From a checkpoint of a small image colorization model: 2.59M parameters, arch unet.
Rows from block 5, named by matrix and row number. Each number is 50 + 15 x the weight over the matrix's rms, rounded and kept within 0 to 99. All counts start at 0.
# convs0: reduce pointwise conv (model.mid.1.convs.0.weight, 144x288x1x1), inputs 0-71
convs0.29:69 57 25 62 47 46 41 55 49 42 38 60 36 47 33 25 36 56 41 71 56 53 52 52 26 43 58 62 23 57 45 36 66 68 68 42 66 41 70 65 58 76 83 36 52 24 29 53 72 50 80 34 57 52 51 27 59 61 29 65 70 32 49 57 49 47 58 20 64 71 42 31
convs0.30:18 60 47 37 38 40 53 67 59 52 54 55 49 62 21 72 40 95 58 16 55 33 64 43 32 73 60 65 52 50 86 62 47 40 49 70 62 76 52 32 73 81 53 54 50 56 29 41 40 75 46 63 50 57 40 48 55 50 62 43 67 50 63 75 92 58 54 44 41 65 50 51
convs0.31:49 50 41 36 45 75 54 32 42 35 63 40 47 28 87 42 62 54 44 64 49 56 53 41 75 32 64 38 48 42 41 40 40 47 56 61 31 60 63 44 43 43 42 59 36 45 30 42 42 46 49 87 52 29 69 54 55 60 71 67 59 65 50 45 32 51 54 59 37 41 53 41
convs0.32:80 59 53 42 54 30 55 53 41 36 59 44 51 34 46 57 56 67 53 67 64 55 31 46 53 25 60 42 56 58 55 50 61 62 56 62 63 42 48 43 58 49 38 36 34 51 43 62 64 43 43 54 57 52 68 57 51 56 54 75 73 45 60 37 53 67 63 29 62 42 67 40
convs0.33:21 56 36 66 59 55 55 63 56 36 52 44 42 34 35 37 71 45 68 33 30 57 47 48 07 47 54 44 48 32 38 34 66 67 35 45 71 46 38 56 62 70 38 61 72 57 16 51 75 26 11 31 50 55 42 76 53 40 57 54 42 72 42 76 38 50 80 62 45 26 68 22
convs0.34:47 35 57 49 85 32 40 56 64 36 50 42 54 39 60 46 74 36 45 45 57 17 60 48 50 47 55 53 45 27 41 59 70 66 35 49 40 55 42 46 33 35 49 72 48 57 60 40 46 35 50 48 79 65 49 35 41 41 44 44 41 57 21 53 29 56 32 55 43 59 58 45
convs0.35:33 28 63 82 66 45 36 38 55 17 44 33 74 35 61 41 24 43 44 50 84 37 43 55 62 56 43 44 59 18 53 30 54 52 40 45 71 67 36 53 42 36 42 31 46 62 65 53 49 38 48 50 46 57 57 48 80 71 24 29 70 27 47 61 52 60 57 41 30 51 77 75
convs0.36:45 31 48 10 74 46 47 76 46 48 54 39 48 45 47 51 64 65 35 41 79 58 24 33 49 20 33 31 63 52 30 68 38 51 54 40 53 87 52 29 38 57 58 37 38 66 65 67 64 51 79 59 06 79 49 54 36 36 42 48 50 59 39 14 23 45 66 59 18 23 30 25
convs0.37:40 79 58 34 18 32 35 28 34 46 45 62 64 41 47 62 49 89 67 47 59 65 25 62 35 59 41 57 60 32 64 55 32 46 57 51 32 72 32 66 60 56 58 57 53 75 57 43 47 35 52 57 51 66 71 52 69 14 40 44 54 48 19 66 77 23 48 48 49 24 56 39
convs0.38:45 84 92 55 47 57 54 46 70 35 53 57 33 39 29 64 48 30 30 52 37 29 23 69 57 32 55 68 50 23 48 53 58 62 44 49 68 44 16 46 47 39 48 75 59 79 66 64 55 64 48 27 99 42 39 22 62 57 82 48 42 67 75 46 25 50 50 45 16 48 59 37
convs0.39:46 46 56 33 66 55 57 29 39 61 46 53 76 59 59 43 29 73 71 43 43 25 59 53 77 54 53 68 69 48 56 38 59 34 42 50 60 59 45 11 30 43 99 35 61 76 44 29 08 58 38 57 81 58 36 66 40 50 43 67 46 37 35 46 57 76 43 54 32 45 44 48
convs0.40:73 47 55 37 48 50 58 42 68 96 40 48 48 23 65 62 57 50 55 59 30 82 51 52 33 47 59 48 35 60 51 40 61 32 70 41 88 78 61 40 76 47 60 45 31 55 51 50 52 61 64 56 51 47 45 52 34 58 50 32 46 72 64 69 39 54 56 43 20 67 38 60
convs0.41:35 44 40 63 54 69 21 75 75 46 57 52 47 43 44 31 63 23 35 41 43 67 68 39 34 52 69 27 60 40 33 39 36 61 45 59 43 43 60 51 61 67 63 57 62 39 55 56 36 40 30 37 57 57 53 54 75 36 54 51 49 55 53 36 71 79 55 62 62 31 41 51
convs0.42:31 51 46 71 36 53 40 60 45 51 44 48 91 45 74 53 39 55 30 49 43 52 32 49 60 37 34 43 37 42 57 74 32 44 46 30 83 54 54 30 36 35 42 41 28 73 71 50 69 58 42 26 56 59 61 50 48 46 56 59 58 45 44 47 35 56 51 26 41 52 68 65
convs0.43:44 55 61 33 57 79 52 52 46 66 42 59 55 38 60 40 52 55 50 55 43 63 58 53 44 40 39 52 37 50 71 33 65 61 51 74 59 54 56 36 43 51 44 38 48 46 37 51 57 60 31 42 65 59 63 44 42 40 64 54 53 51 56 53 60 43 54 66 37 46 46 55
convs0.44:54 50 56 59 48 65 57 60 52 57 72 54 75 16 64 25 63 32 44 56 24 61 46 14 93 38 50 35 41 50 53 44 32 40 37 51 75 55 46 38 54 60 68 60 47 32 66 49 35 49 63 71 35 61 38 48 55 40 63 89 38 57 48 42 50 53 53 57 39 54 50 37
convs0.45:58 70 48 34 58 49 37 46 67 76 77 52 63 51 50 58 37 75 41 32 75 35 38 57 32 59 35 58 52 59 76 38 69 39 56 48 45 63 38 60 39 66 49 82 28 72 59 58 39 43 28 47 76 29 59 64 33 53 35 44 49 47 52 23 57 70 82 63 71 69 40 38
convs0.46:61 58 41 32 37 40 51 54 37 63 75 55 40 39 83 36 64 57 43 39 55 48 62 39 57 30 30 53 48 44 36 54 52 46 64 61 62 60 43 46 26 57 55 48 48 52 61 42 57 57 45 55 34 37 44 59 46 65 37 66 63 46 51 43 61 38 31 46 62 30 46 52
convs0.47:46 31 45 69 42 33 58 65 47 35 41 43 54 27 55 26 73 46 73 68 50 72 41 41 38 60 49 44 44 41 49 43 42 55 60 59 23 68 63 49 49 44 45 19 46 49 55 33 58 65 48 42 57 72 58 72 37 57 55 41 62 39 50 30 43 48 68 53 29 30 63 35
convs0.48:63 64 45 75 41 64 27 34 60 46 76 57 41 64 41 62 44 31 42 26 52 60 37 43 62 66 80 42 30 32 43 62 16 64 52 63 79 55 47 76 30 58 56 35 89 55 47 26 26 18 46 32 42 78 34 58 83 64 37 38 43 41 54 26 71 52 70 51 31 51 42 52
convs0.49:47 77 72 56 66 50 28 48 29 58 49 58 42 50 20 39 48 65 55 63 38 81 54 71 59 52 65 82 44 55 51 46 60 46 25 22 81 44 44 46 56 71 39 58 05 44 22 22 48 57 36 43 52 29 49 37 37 65 50 43 43 70 45 48 58 47 34 32 80 25 39 34
convs0.50:36 46 52 45 43 48 57 29 55 47 53 50 53 49 89 40 68 53 48 45 34 55 42 47 51 57 59 47 53 49 52 32 69 43 57 27 66 42 25 40 31 41 35 83 54 59 43 63 65 67 54 48 51 49 68 60 48 73 59 79 47 52 54 37 56 72 46 59 39 53 76 40
convs0.51:83 12 54 77 39 74 74 49 18 64 42 63 53 49 42 66 57 54 42 35 30 63 54 66 62 33 42 40 55 37 26 74 58 55 36 35 71 56 34 42 48 38 83 39 57 50 79 34 37 49 49 77 59 56 62 81 70 02 37 39 43 37 53 58 47 55 20 91 50 55 34 35
convs0.52:16 35 62 58 77 47 42 37 71 68 35 52 34 37 60 37 65 95 44 59 54 48 49 32 44 47 49 31 29 55 67 65 38 47 15 24 46 58 60 56 58 59 40 51 80 50 82 34 69 29 29 31 32 46 53 44 58 36 59 34 44 26 45 45 59 52 33 67 48 53 79 44
convs0.53:77 69 71 46 34 43 31 59 51 31 65 46 44 56 50 29 53 29 64 57 33 54 37 65 26 47 48 71 96 46 61 43 64 25 62 38 33 68 37 50 54 19 61 46 48 39 37 46 34 51 68 46 35 74 61 52 49 31 68 63 88 59 60 63 54 41 43 48 27 56 69 59
convs0.54:34 70 65 29 62 67 44 70 32 62 57 55 61 76 49 22 60 49 36 80 25 42 72 75 58 90 29 27 44 32 53 45 58 33 67 51 59 65 36 40 54 70 37 20 56 43 73 19 54 81 35 55 40 74 23 47 53 34 46 63 84 60 21 30 54 14 34 30 59 48 46 70
convs0.55:66 29 57 40 52 73 57 69 38 33 66 42 33 29 32 65 46 86 44 38 65 45 45 80 44 29 73 42 32 42 52 54 27 49 34 54 51 59 55 67 67 32 45 43 38 59 59 29 30 65 58 37 26 56 14 34 25 31 62 46 62 29 58 48 61 60 57 46 38 37 54 70
convs0.56:33 38 66 38 48 61 67 35 75 65 70 60 49 25 36 64 51 33 30 61 63 50 40 36 44 47 49 56 42 34 73 19 43 52 37 41 74 34 43 65 39 61 64 70 34 45 62 33 39 64 44 66 38 79 58 70 40 48 99 59 70 79 49 49 60 66 34 34 50 79 50 62
convs0.57:14 62 63 78 55 67 28 49 61 76 45 55 35 34 55 27 38 71 49 38 26 56 52 47 37 48 56 59 42 67 39 38 50 34 26 40 47 47 59 53 71 41 83 49 43 29 70 48 59 61 77 44 46 87 25 41 49 46 37 49 64 49 48 40 74 44 65 53 70 66 56 63
convs0.58:37 56 39 79 35 29 41 38 62 35 93 36 51 46 39 72 40 34 36 58 18 50 51 53 58 11 72 53 79 41 26 58 38 20 51 53 54 38 28 56 41 53 22 46 54 46 40 59 65 48 99 71 38 53 64 47 17 45 60 69 73 40 45 74 38 49 53 48 76 41 41 45
convs0.59:63 40 74 36 53 59 69 60 59 51 40 53 64 43 41 59 48 39 54 82 61 52 21 91 57 75 63 77 47 61 70 52 53 42 40 41 36 38 58 37 38 47 80 36 60 55 50 16 38 59 52 56 67 62 48 60 19 56 37 53 80 32 60 53 59 44 70 45 41 47 62 63
convs0.60:61 51 40 74 40 48 28 41 38 62 79 65 53 62 67 45 38 15 34 74 39 57 50 57 38 61 63 78 26 40 48 21 46 43 64 62 49 70 36 55 56 51 47 61 37 43 55 33 41 57 42 37 60 29 36 67 52 49 39 47 29 52 59 33 53 43 73 45 39 45 42 31
convs0.61:47 48 43 62 65 34 58 63 37 74 51 57 27 51 46 26 41 35 36 25 88 31 70 64 53 31 49 41 57 08 53 61 48 43 45 65 57 38 47 60 52 49 42 37 51 55 73 68 37 39 67 38 14 78 27 48 22 59 57 46 56 37 37 39 44 55 45 99 38 64 25 66
convs0.62:40 43 53 61 49 66 57 58 47 52 56 17 43 40 43 35 56 55 51 64 65 36 54 66 69 40 39 45 65 61 64 74 67 26 58 39 55 44 51 53 41 31 47 47 53 48 36 62 78 25 53 55 42 48 38 32 54 51 30 64 70 42 27 50 63 61 41 22 21 51 38 48
convs0.63:51 32 41 43 42 66 73 45 40 36 42 60 59 54 51 52 23 55 61 31 46 49 50 66 54 54 51 65 48 40 53 22 52 36 21 19 55 55 27 32 65 66 45 59 69 57 57 65 48 94 43 58 78 48 56 35 64 32 54 78 66 63 61 36 53 65 63 75 56 12 39 60
convs0.64:33 69 99 89 47 42 63 43 30 80 48 31 60 52 66 53 50 43 88 59 36 76 61 55 69 40 99 25 50 41 53 61 24 30 43 81 61 42 46 22 76 44 50 70 35 84 44 62 57 31 57 43 45 50 41 40 37 60 61 35 66 44 50 72 58 46 49 67 12 67 40 50
convs0.65:66 31 57 61 42 62 51 46 31 59 75 38 21 44 54 67 42 43 36 96 70 39 51 45 91 49 24 41 30 47 40 60 53 47 51 55 52 69 74 40 33 34 60 42 31 81 34 29 46 36 63 24 58 62 40 60 33 39 49 56 47 76 44 25 39 35 70 59 70 58 53 14
convs0.66:74 50 41 44 73 43 47 32 72 68 30 62 18 63 49 50 33 58 23 40 56 46 50 73 51 48 37 66 27 60 33 50 56 43 45 49 24 34 61 53 81 26 58 59 59 51 35 59 43 41 32 53 57 29 42 78 64 32 44 38 35 37 41 71 21 40 14 41 59 55 45 66
convs0.67:40 59 40 46 44 29 45 69 50 82 60 63 47 45 61 72 55 32 50 55 49 74 68 45 70 60 76 38 68 37 44 43 63 68 43 62 30 48 51 30 68 77 47 49 50 42 67 49 34 69 60 45 35 29 18 73 62 54 58 77 27 37 49 63 39 46 55 36 56 71 60 49
convs0.68:37 90 27 33 54 48 59 24 19 33 54 38 46 26 66 73 43 76 18 41 58 29 57 46 40 48 28 65 64 45 53 22 33 33 59 53 46 60 32 45 53 56 45 41 41 47 43 73 51 58 84 66 24 53 53 41 66 27 36 44 58 64 57 75 53 50 69 53 63 22 32 42
convs0.69:41 52 45 62 40 52 78 58 48 33 74 44 47 46 45 35 39 62 34 45 54 64 44 43 38 43 37 33 35 91 34 56 61 59 36 68 57 77 55 15 65 55 50 33 43 66 36 73 46 60 65 35 58 52 34 36 56 34 33 53 42 36 38 99 50 63 52 48 61 57 64 51
convs0.70:39 68 52 31 53 44 52 35 55 56 54 91 42 60 35 47 39 42 62 95 59 50 46 42 42 53 63 45 51 53 80 49 34 26 39 53 52 61 19 72 69 44 34 57 16 43 83 47 63 19 26 60 34 33 32 43 57 47 76 04 38 71 67 40 58 69 39 79 41 45 21 41
convs0.71:37 60 49 46 53 82 37 60 48 40 49 45 56 55 61 43 51 41 45 79 59 70 57 53 60 44 43 71 50 64 43 48 45 60 56 58 46 50 57 58 55 54 69 42 57 46 56 69 45 39 46 46 37 66 55 54 50 59 60 76 53 64 58 49 60 59 53 49 53 33 55 53
convs0.72:56 43 48 47 53 56 43 71 49 49 44 57 63 62 57 53 60 48 56 48 54 75 70 54 48 50 29 47 49 77 56 49 42 38 73 57 67 57 69 34 58 60 44 32 35 38 50 58 62 44 40 58 50 52 60 51 35 52 54 63 46 57 51 54 74 48 51 56 40 47 46 26
convs0.73:29 51 37 54 39 43 33 44 52 54 50 33 35 42 58 84 62 20 83 77 62 47 64 57 48 61 44 35 52 42 39 52 56 67 57 43 36 74 49 58 34 52 66 72 16 40 44 37 67 74 70 61 66 62 21 86 86 40 67 42 43 74 49 41 64 40 40 29 50 66 53 37
convs0.74:37 24 40 19 37 64 45 48 54 28 63 47 24 12 42 56 52 64 49 51 29 48 64 22 53 33 34 36 35 59 62 52 65 58 47 55 30 35 56 52 50 58 73 64 34 72 47 31 29 45 53 56 60 56 44 27 52 61 46 44 64 33 53 50 64 54 31 40 59 26 43 38
convs0.75:29 45 52 49 52 90 34 49 54 28 46 79 74 36 53 59 60 44 20 47 82 49 41 52 67 82 70 61 51 59 49 47 41 59 34 31 49 44 43 20 31 42 53 43 42 63 59 51 69 53 63 63 45 58 36 50 44 44 64 56 51 54 75 52 25 51 52 42 31 45 44 62
convs0.76:41 65 34 50 27 55 42 30 47 42 71 55 30 41 66 52 70 48 66 63 45 62 33 63 51 67 38 39 39 33 16 65 47 52 52 42 17 60 40 42 27 36 57 49 24 46 43 62 31 59 57 71 57 36 64 43 65 42 50 63 47 72 48 49 36 57 55 30 62 46 53 43
convs0.77:41 51 35 48 33 41 39 43 51 82 55 48 60 63 17 54 49 55 47 50 44 50 56 21 91 31 23 08 22 61 66 33 31 36 73 50 44 43 56 35 42 46 73 43 41 37 59 77 62 89 38 34 78 69 42 38 32 50 21 45 53 46 50 62 41 53 41 40 59 35 60 65
convs0.78:52 66 57 58 74 43 62 58 42 52 37 52 35 28 64 68 28 94 69 45 62 56 30 61 45 83 48 40 35 84 40 43 66 32 62 26 58 23 39 56 42 46 70 47 71 63 51 46 62 48 78 67 41 60 66 38 61 39 40 57 57 65 63 53 37 39 45 29 51 59 36 76
convs0.79:33 49 57 09 58 36 75 67 44 48 41 30 37 66 44 54 46 30 56 41 84 60 51 62 66 44 49 42 34 36 42 46 79 27 69 45 46 68 49 20 63 50 42 41 29 37 40 56 25 36 41 53 74 45 27 45 42 41 28 72 59 41 34 55 41 51 70 71 22 44 53 51
convs0.80:47 48 72 48 44 34 49 59 56 70 51 37 66 45 67 41 63 99 77 42 99 64 42 64 66 49 67 50 51 51 43 67 56 65 31 65 47 66 64 27 48 29 41 59 50 84 45 49 12 21 57 60 57 66 42 47 57 40 58 69 51 52 52 62 36 48 68 66 38 58 46 65
convs0.81:81 66 45 22 48 41 37 74 79 50 47 55 47 46 63 67 82 58 37 48 57 30 05 76 25 57 49 31 70 38 57 31 62 30 29 87 47 51 57 55 26 46 35 43 49 40 89 27 36 52 33 93 85 69 72 39 43 22 47 58 49 75 50 51 38 61 64 81 06 35 50 39
convs0.82:52 38 30 61 54 54 28 37 37 54 26 57 65 67 65 56 64 16 29 26 37 78 47 55 59 44 33 37 53 55 63 27 50 66 54 56 61 61 47 45 51 51 39 44 39 50 44 68 33 82 48 37 21 44 21 32 27 45 58 28 55 50 37 49 59 51 45 28 45 37 34 40
convs0.83:59 45 47 60 26 37 28 51 75 42 54 42 53 63 50 49 63 61 56 42 44 36 53 83 27 49 51 43 32 34 02 37 71 58 53 22 63 58 80 35 59 11 46 30 72 71 25 38 63 49 21 36 40 47 34 55 43 52 65 58 63 61 76 46 53 49 26 10 43 30 66 52
convs0.84:15 48 50 67 53 38 36 39 50 51 81 44 08 52 76 60 64 20 37 36 56 59 51 63 60 65 48 49 43 57 23 56 51 77 91 63 34 75 78 49 46 57 66 65 46 41 32 51 54 40 57 47 39 73 54 56 36 28 61 42 60 27 21 36 33 52 60 39 50 60 58 49
convs0.85:28 31 63 26 57 60 27 62 47 57 79 29 43 43 40 22 49 45 60 78 65 38 54 68 53 44 50 62 45 26 57 50 39 38 36 32 48 55 35 21 63 45 48 46 32 59 44 53 49 60 40 48 37 72 70 49 47 48 95 68 62 83 58 72 47 76 56 62 48 46 72 48
convs0.86:53 41 61 35 66 53 80 34 53 53 64 44 29 47 77 42 57 68 48 21 54 63 56 63 56 42 57 21 33 55 05 39 56 58 49 50 30 61 25 42 43 39 53 66 58 52 60 65 66 37 39 77 43 64 51 55 61 40 24 69 67 20 44 45 26 49 43 60 53 34 32 40
convs0.87:25 35 53 30 99 67 27 32 65 47 61 42 54 60 50 45 49 52 48 35 47 78 59 62 44 40 52 22 48 59 39 37 60 41 40 41 76 65 26 66 58 38 37 52 37 58 75 43 66 46 48 45 78 42 43 46 61 46 39 69 68 59 50 36 56 61 39 63 48 55 46 42
convs0.88:67 73 41 44 58 42 42 37 41 43 30 42 19 51 27 71 66 43 47 62 35 51 51 71 23 37 54 38 51 33 41 86 52 34 46 79 46 27 37 53 48 21 11 45 47 37 59 65 45 36 49 42 50 47 59 23 52 75 62 81 44 41 52 65 50 52 42 54 47 49 57 49
convs0.89:52 41 71 46 52 62 60 66 48 65 47 52 41 66 55 51 77 81 42 47 36 43 48 35 57 51 45 46 41 47 20 44 34 45 58 59 49 47 32 31 44 42 68 53 57 44 63 27 81 41 41 76 52 58 31 38 46 31 56 56 57 33 52 14 29 79 33 46 96 44 81 33
convs0.90:65 26 43 71 44 52 39 69 60 54 32 57 34 66 52 53 45 41 45 60 44 32 57 45 51 46 64 41 35 50 53 26 58 53 65 65 45 48 56 44 72 36 53 52 54 50 59 62 35 62 52 85 37 37 70 68 51 51 53 74 71 39 71 24 38 48 44 30 67 32 50 17
convs0.91:54 34 50 79 92 47 75 42 61 51 43 44 33 67 23 85 42 36 44 58 50 53 47 39 43 46 62 35 55 14 25 38 45 50 46 30 66 58 43 29 46 49 47 30 67 59 58 67 57 88 47 32 25 72 66 48 37 57 63 53 58 60 10 41 41 69 56 38 28 59 68 30
convs0.92:41 50 41 67 34 40 54 63 60 47 57 38 66 42 45 20 31 51 65 20 19 20 59 67 52 21 64 19 26 54 37 62 56 69 35 34 47 55 46 52 10 35 28 62 39 73 14 67 32 64 46 64 80 44 70 49 65 77 49 35 48 25 48 10 54 58 29 41 55 54 29 58
convs0.93:23 30 44 82 39 38 61 50 47 92 77 32 29 61 17 60 14 62 71 50 55 20 52 67 70 44 68 65 31 36 91 30 54 68 38 46 39 94 45 55 80 30 51 57 34 40 45 54 82 52 50 37 69 59 44 51 66 56 47 45 77 62 38 47 30 30 70 39 57 61 42 51
convs0.94:65 58 73 64 65 58 14 37 54 52 43 59 87 48 40 03 38 60 77 53 23 78 65 52 44 51 54 79 62 46 57 44 74 43 43 95 29 45 45 37 63 34 74 44 71 30 51 64 44 52 57 51 44 39 28 78 47 42 55 75 39 63 50 56 56 64 55 67 28 30 64 35
convs0.95:50 25 43 71 20 44 52 45 59 84 61 51 57 53 40 64 45 57 60 64 09 77 44 44 75 37 68 49 73 69 43 68 48 50 47 34 65 18 49 36 55 03 52 58 36 64 46 44 47 77 36 31 50 65 32 99 31 73 53 54 34 63 42 69 34 59 42 43 20 39 35 58
convs0.96:29 58 48 57 64 36 31 20 51 48 60 55 52 32 36 57 48 63 57 28 28 61 57 52 49 65 58 26 73 82 43 39 39 43 55 44 63 35 40 62 69 61 44 56 39 44 51 23 69 57 32 45 41 44 62 48 39 21 66 67 53 57 40 60 70 35 45 35 46 56 45 39
convs0.97:60 37 40 47 32 56 38 77 48 42 29 62 49 64 72 54 51 20 48 53 74 52 59 52 39 62 68 42 48 42 64 39 65 51 40 58 51 45 43 46 54 46 44 65 63 59 49 45 57 54 50 31 54 38 27 53 25 48 64 59 45 45 54 63 49 35 65 44 55 57 52 62
convs0.98:09 33 64 68 63 46 55 38 34 58 42 36 21 66 56 34 41 26 25 67 54 40 77 20 61 58 64 48 37 44 56 24 58 24 34 47 44 71 41 59 50 42 48 58 45 28 52 51 50 76 29 68 44 49 74 54 81 69 57 70 40 34 50 59 16 47 53 59 25 48 53 54
convs0.99:55 46 43 38 88 57 63 09 74 44 65 49 78 44 29 46 54 62 49 66 72 60 65 32 40 50 45 69 45 76 34 78 55 31 53 21 48 45 53 80 57 50 46 11 46 19 42 65 78 26 49 12 58 43 44 39 60 42 46 72 37 35 38 50 52 70 46 35 43 29 65 50
convs0.100:26 77 53 63 46 39 75 40 38 35 80 88 50 36 20 46 17 24 52 48 49 55 75 41 43 46 68 69 54 66 45 21 53 77 62 33 53 53 58 67 39 37 44 24 39 63 38 34 44 54 43 53 50 34 47 76 75 85 45 34 58 57 33 67 38 42 58 50 38 32 28 49
convs0.101:59 22 32 60 68 34 39 69 61 36 44 76 40 34 72 30 59 64 17 71 75 72 45 41 33 79 42 48 62 60 32 39 53 30 56 55 29 77 40 57 47 32 71 63 38 67 59 45 79 48 79 57 45 48 70 58 59 57 56 64 74 49 75 56 49 45 56 64 52 40 39 56
convs0.102:45 45 56 55 52 49 52 55 41 39 53 43 51 54 65 50 45 55 59 62 61 45 78 26 26 27 52 37 38 41 48 50 56 42 62 55 49 56 43 41 41 43 62 40 53 50 29 44 43 48 45 37 24 29 52 52 58 39 50 39 60 42 50 48 39 70 66 46 38 22 54 45
convs0.103:80 77 53 40 27 35 39 47 44 55 51 47 37 42 44 52 21 24 44 00 23 40 49 46 44 28 51 42 51 84 45 55 51 56 55 39 38 22 46 25 57 30 36 84 56 55 48 66 32 41 44 30 55 57 62 63 63 70 34 46 51 40 37 31 35 24 47 54 73 37 51 39
convs0.104:43 60 45 45 73 56 45 57 45 51 52 43 49 25 35 53 55 55 54 51 25 93 57 57 60 35 99 54 39 53 18 82 39 49 34 36 66 46 66 24 60 47 40 56 31 41 35 29 38 35 66 39 62 19 34 52 33 50 51 39 48 39 48 76 49 46 47 55 54 57 52 65
convs0.105:51 33 35 64 75 94 30 48 46 37 42 56 24 31 59 51 86 47 52 57 38 23 50 75 51 42 53 55 59 65 43 38 56 52 63 48 46 54 72 79 47 43 21 33 22 47 51 21 47 45 42 62 67 67 44 91 45 47 52 41 32 39 52 65 40 61 43 36 55 35 55 54
convs0.106:54 42 53 58 38 45 56 52 56 40 49 54 40 42 50 22 59 81 68 28 22 28 35 51 44 59 53 52 52 58 46 67 42 59 66 39 74 51 57 38 54 71 48 37 51 57 70 44 63 53 30 68 54 49 52 40 46 48 53 75 57 60 45 50 61 46 52 83 58 39 43 43
convs0.107:75 62 66 59 48 33 58 46 48 57 58 43 50 60 26 34 51 48 32 49 28 42 61 24 53 49 43 23 26 70 11 59 51 42 45 41 41 55 35 43 34 37 17 41 57 59 48 76 57 77 45 61 68 57 37 64 29 61 36 88 57 40 26 34 99 69 41 30 56 44 53 65
convs0.108:58 47 44 48 45 74 67 57 32 53 48 60 56 50 26 64 53 36 66 50 20 73 65 42 54 59 66 49 59 49 65 53 56 58 43 55 48 46 42 73 47 48 71 49 43 63 48 68 69 28 49 41 27 33 49 66 44 37 54 72 63 65 53 36 60 46 28 16 59 48 46 63
convs0.109:54 68 44 70 43 27 46 54 61 83 56 51 54 58 71 55 63 49 60 53 48 42 73 32 53 31 16 25 58 43 62 59 55 20 45 37 44 34 51 46 83 26 68 49 50 36 67 53 57 48 76 71 30 59 25 71 45 68 41 58 24 29 59 37 49 62 25 56 31 38 44 43
convs0.110:26 71 72 55 52 54 44 30 43 24 48 62 47 57 53 44 49 65 49 36 37 27 58 44 70 55 99 59 66 63 63 24 59 45 62 35 73 56 66 54 48 73 29 69 50 44 41 70 40 65 51 55 79 26 50 55 57 60 45 40 37 57 56 56 46 32 45 40 61 57 33 43
convs0.111:72 59 42 57 38 54 68 47 49 62 17 47 22 65 45 57 70 60 53 32 46 42 72 49 60 23 67 28 47 14 56 24 57 55 58 48 55 58 60 62 46 48 31 42 55 50 32 36 43 49 78 34 54 55 45 68 31 53 45 30 68 52 60 61 63 45 59 44 50 99 32 63
convs0.112:70 46 54 45 71 58 52 53 56 38 70 66 69 58 71 47 41 54 28 41 52 88 48 30 62 49 49 34 55 57 62 69 44 45 37 45 64 49 63 34 31 32 49 42 36 46 54 52 42 47 54 67 46 55 79 74 36 37 72 68 31 64 62 66 53 58 57 79 55 55 58 36
convs0.113:53 40 18 37 36 19 59 42 47 47 65 62 33 40 45 75 62 60 57 54 42 35 67 34 55 54 54 52 55 70 31 63 61 61 53 23 54 29 79 23 26 66 68 42 50 46 35 77 41 78 74 52 40 46 48 22 38 81 33 56 56 41 48 30 39 36 41 13 37 57 43 24
convs0.114:66 29 42 49 48 47 43 55 32 48 36 69 30 34 35 73 69 49 41 52 68 67 37 29 63 27 45 83 57 55 39 82 54 60 61 50 53 26 69 39 25 68 54 53 61 65 39 39 52 43 44 43 56 71 51 58 40 51 71 20 62 23 40 55 79 64 46 32 43 54 57 59
convs0.115:61 42 45 64 71 45 79 56 39 42 78 39 89 41 44 50 44 23 16 61 57 26 53 40 32 57 32 69 23 77 31 44 46 50 39 14 46 56 73 41 39 29 39 40 41 61 63 39 51 52 46 44 50 44 29 58 38 60 58 52 52 38 47 35 42 47 46 50 55 62 37 44
convs0.116:21 30 43 51 59 50 59 50 35 62 68 55 38 80 23 54 57 37 89 44 46 79 30 44 23 51 70 69 65 64 47 80 36 31 56 41 37 57 57 48 64 16 61 31 44 41 05 41 47 46 32 49 46 51 50 43 51 53 21 59 50 67 45 33 27 47 74 17 78 27 54 57
convs0.117:65 37 30 51 46 10 73 56 54 32 48 49 58 43 11 31 31 36 46 58 32 44 49 44 83 50 52 36 55 31 74 66 54 36 38 53 47 46 52 44 62 64 53 64 53 59 46 63 73 52 59 53 41 74 39 69 43 40 48 87 45 34 40 64 34 58 24 50 43 51 49 60
convs0.118:62 43 36 43 64 40 64 67 43 92 46 75 00 57 56 83 51 35 58 57 42 47 43 52 50 45 51 09 21 26 36 52 45 19 39 53 22 37 54 29 53 21 33 53 62 71 47 21 49 71 50 71 45 59 54 68 63 56 51 52 82 56 73 34 36 48 53 46 33 80 25 45
convs0.119:26 44 65 54 45 49 78 39 53 49 65 41 40 52 61 46 41 43 54 76 18 27 41 48 49 59 69 42 48 39 52 44 18 45 52 57 75 34 53 65 45 40 80 23 67 39 41 27 37 52 43 50 58 49 41 52 57 30 67 57 79 47 26 21 52 57 57 27 55 18 43 73
convs0.120:36 37 81 59 47 59 72 45 49 60 36 42 63 66 66 50 57 46 41 82 34 37 54 41 54 56 66 40 37 66 55 60 50 50 57 35 44 51 66 46 40 53 71 56 47 34 61 57 24 73 59 93 40 83 60 72 58 31 52 57 60 42 56 96 39 60 41 47 47 24 46 52
convs0.121:33 43 43 54 08 55 41 54 63 63 69 43 45 52 43 39 52 72 31 41 47 39 35 68 50 50 49 42 59 70 20 36 51 46 49 63 60 61 45 38 43 27 34 44 72 85 57 23 50 18 66 44 78 44 50 32 62 58 68 49 38 63 30 57 29 47 65 43 37 33 71 63
convs0.122:10 41 42 39 79 19 63 45 47 42 55 37 65 47 24 41 59 58 23 59 57 51 77 51 42 57 33 25 55 80 52 62 31 59 60 58 49 72 51 50 58 71 57 54 34 36 18 44 67 35 47 51 33 69 72 64 45 45 58 55 59 37 32 64 86 77 86 62 00 29 60 39
convs0.123:45 54 78 46 51 29 41 47 73 44 58 39 43 50 35 78 55 71 61 60 45 43 61 46 48 51 54 35 39 41 66 42 47 24 60 48 54 56 57 84 26 68 35 35 43 57 43 41 43 50 59 40 39 26 36 69 56 51 64 45 46 55 43 56 62 48 40 54 55 52 46 47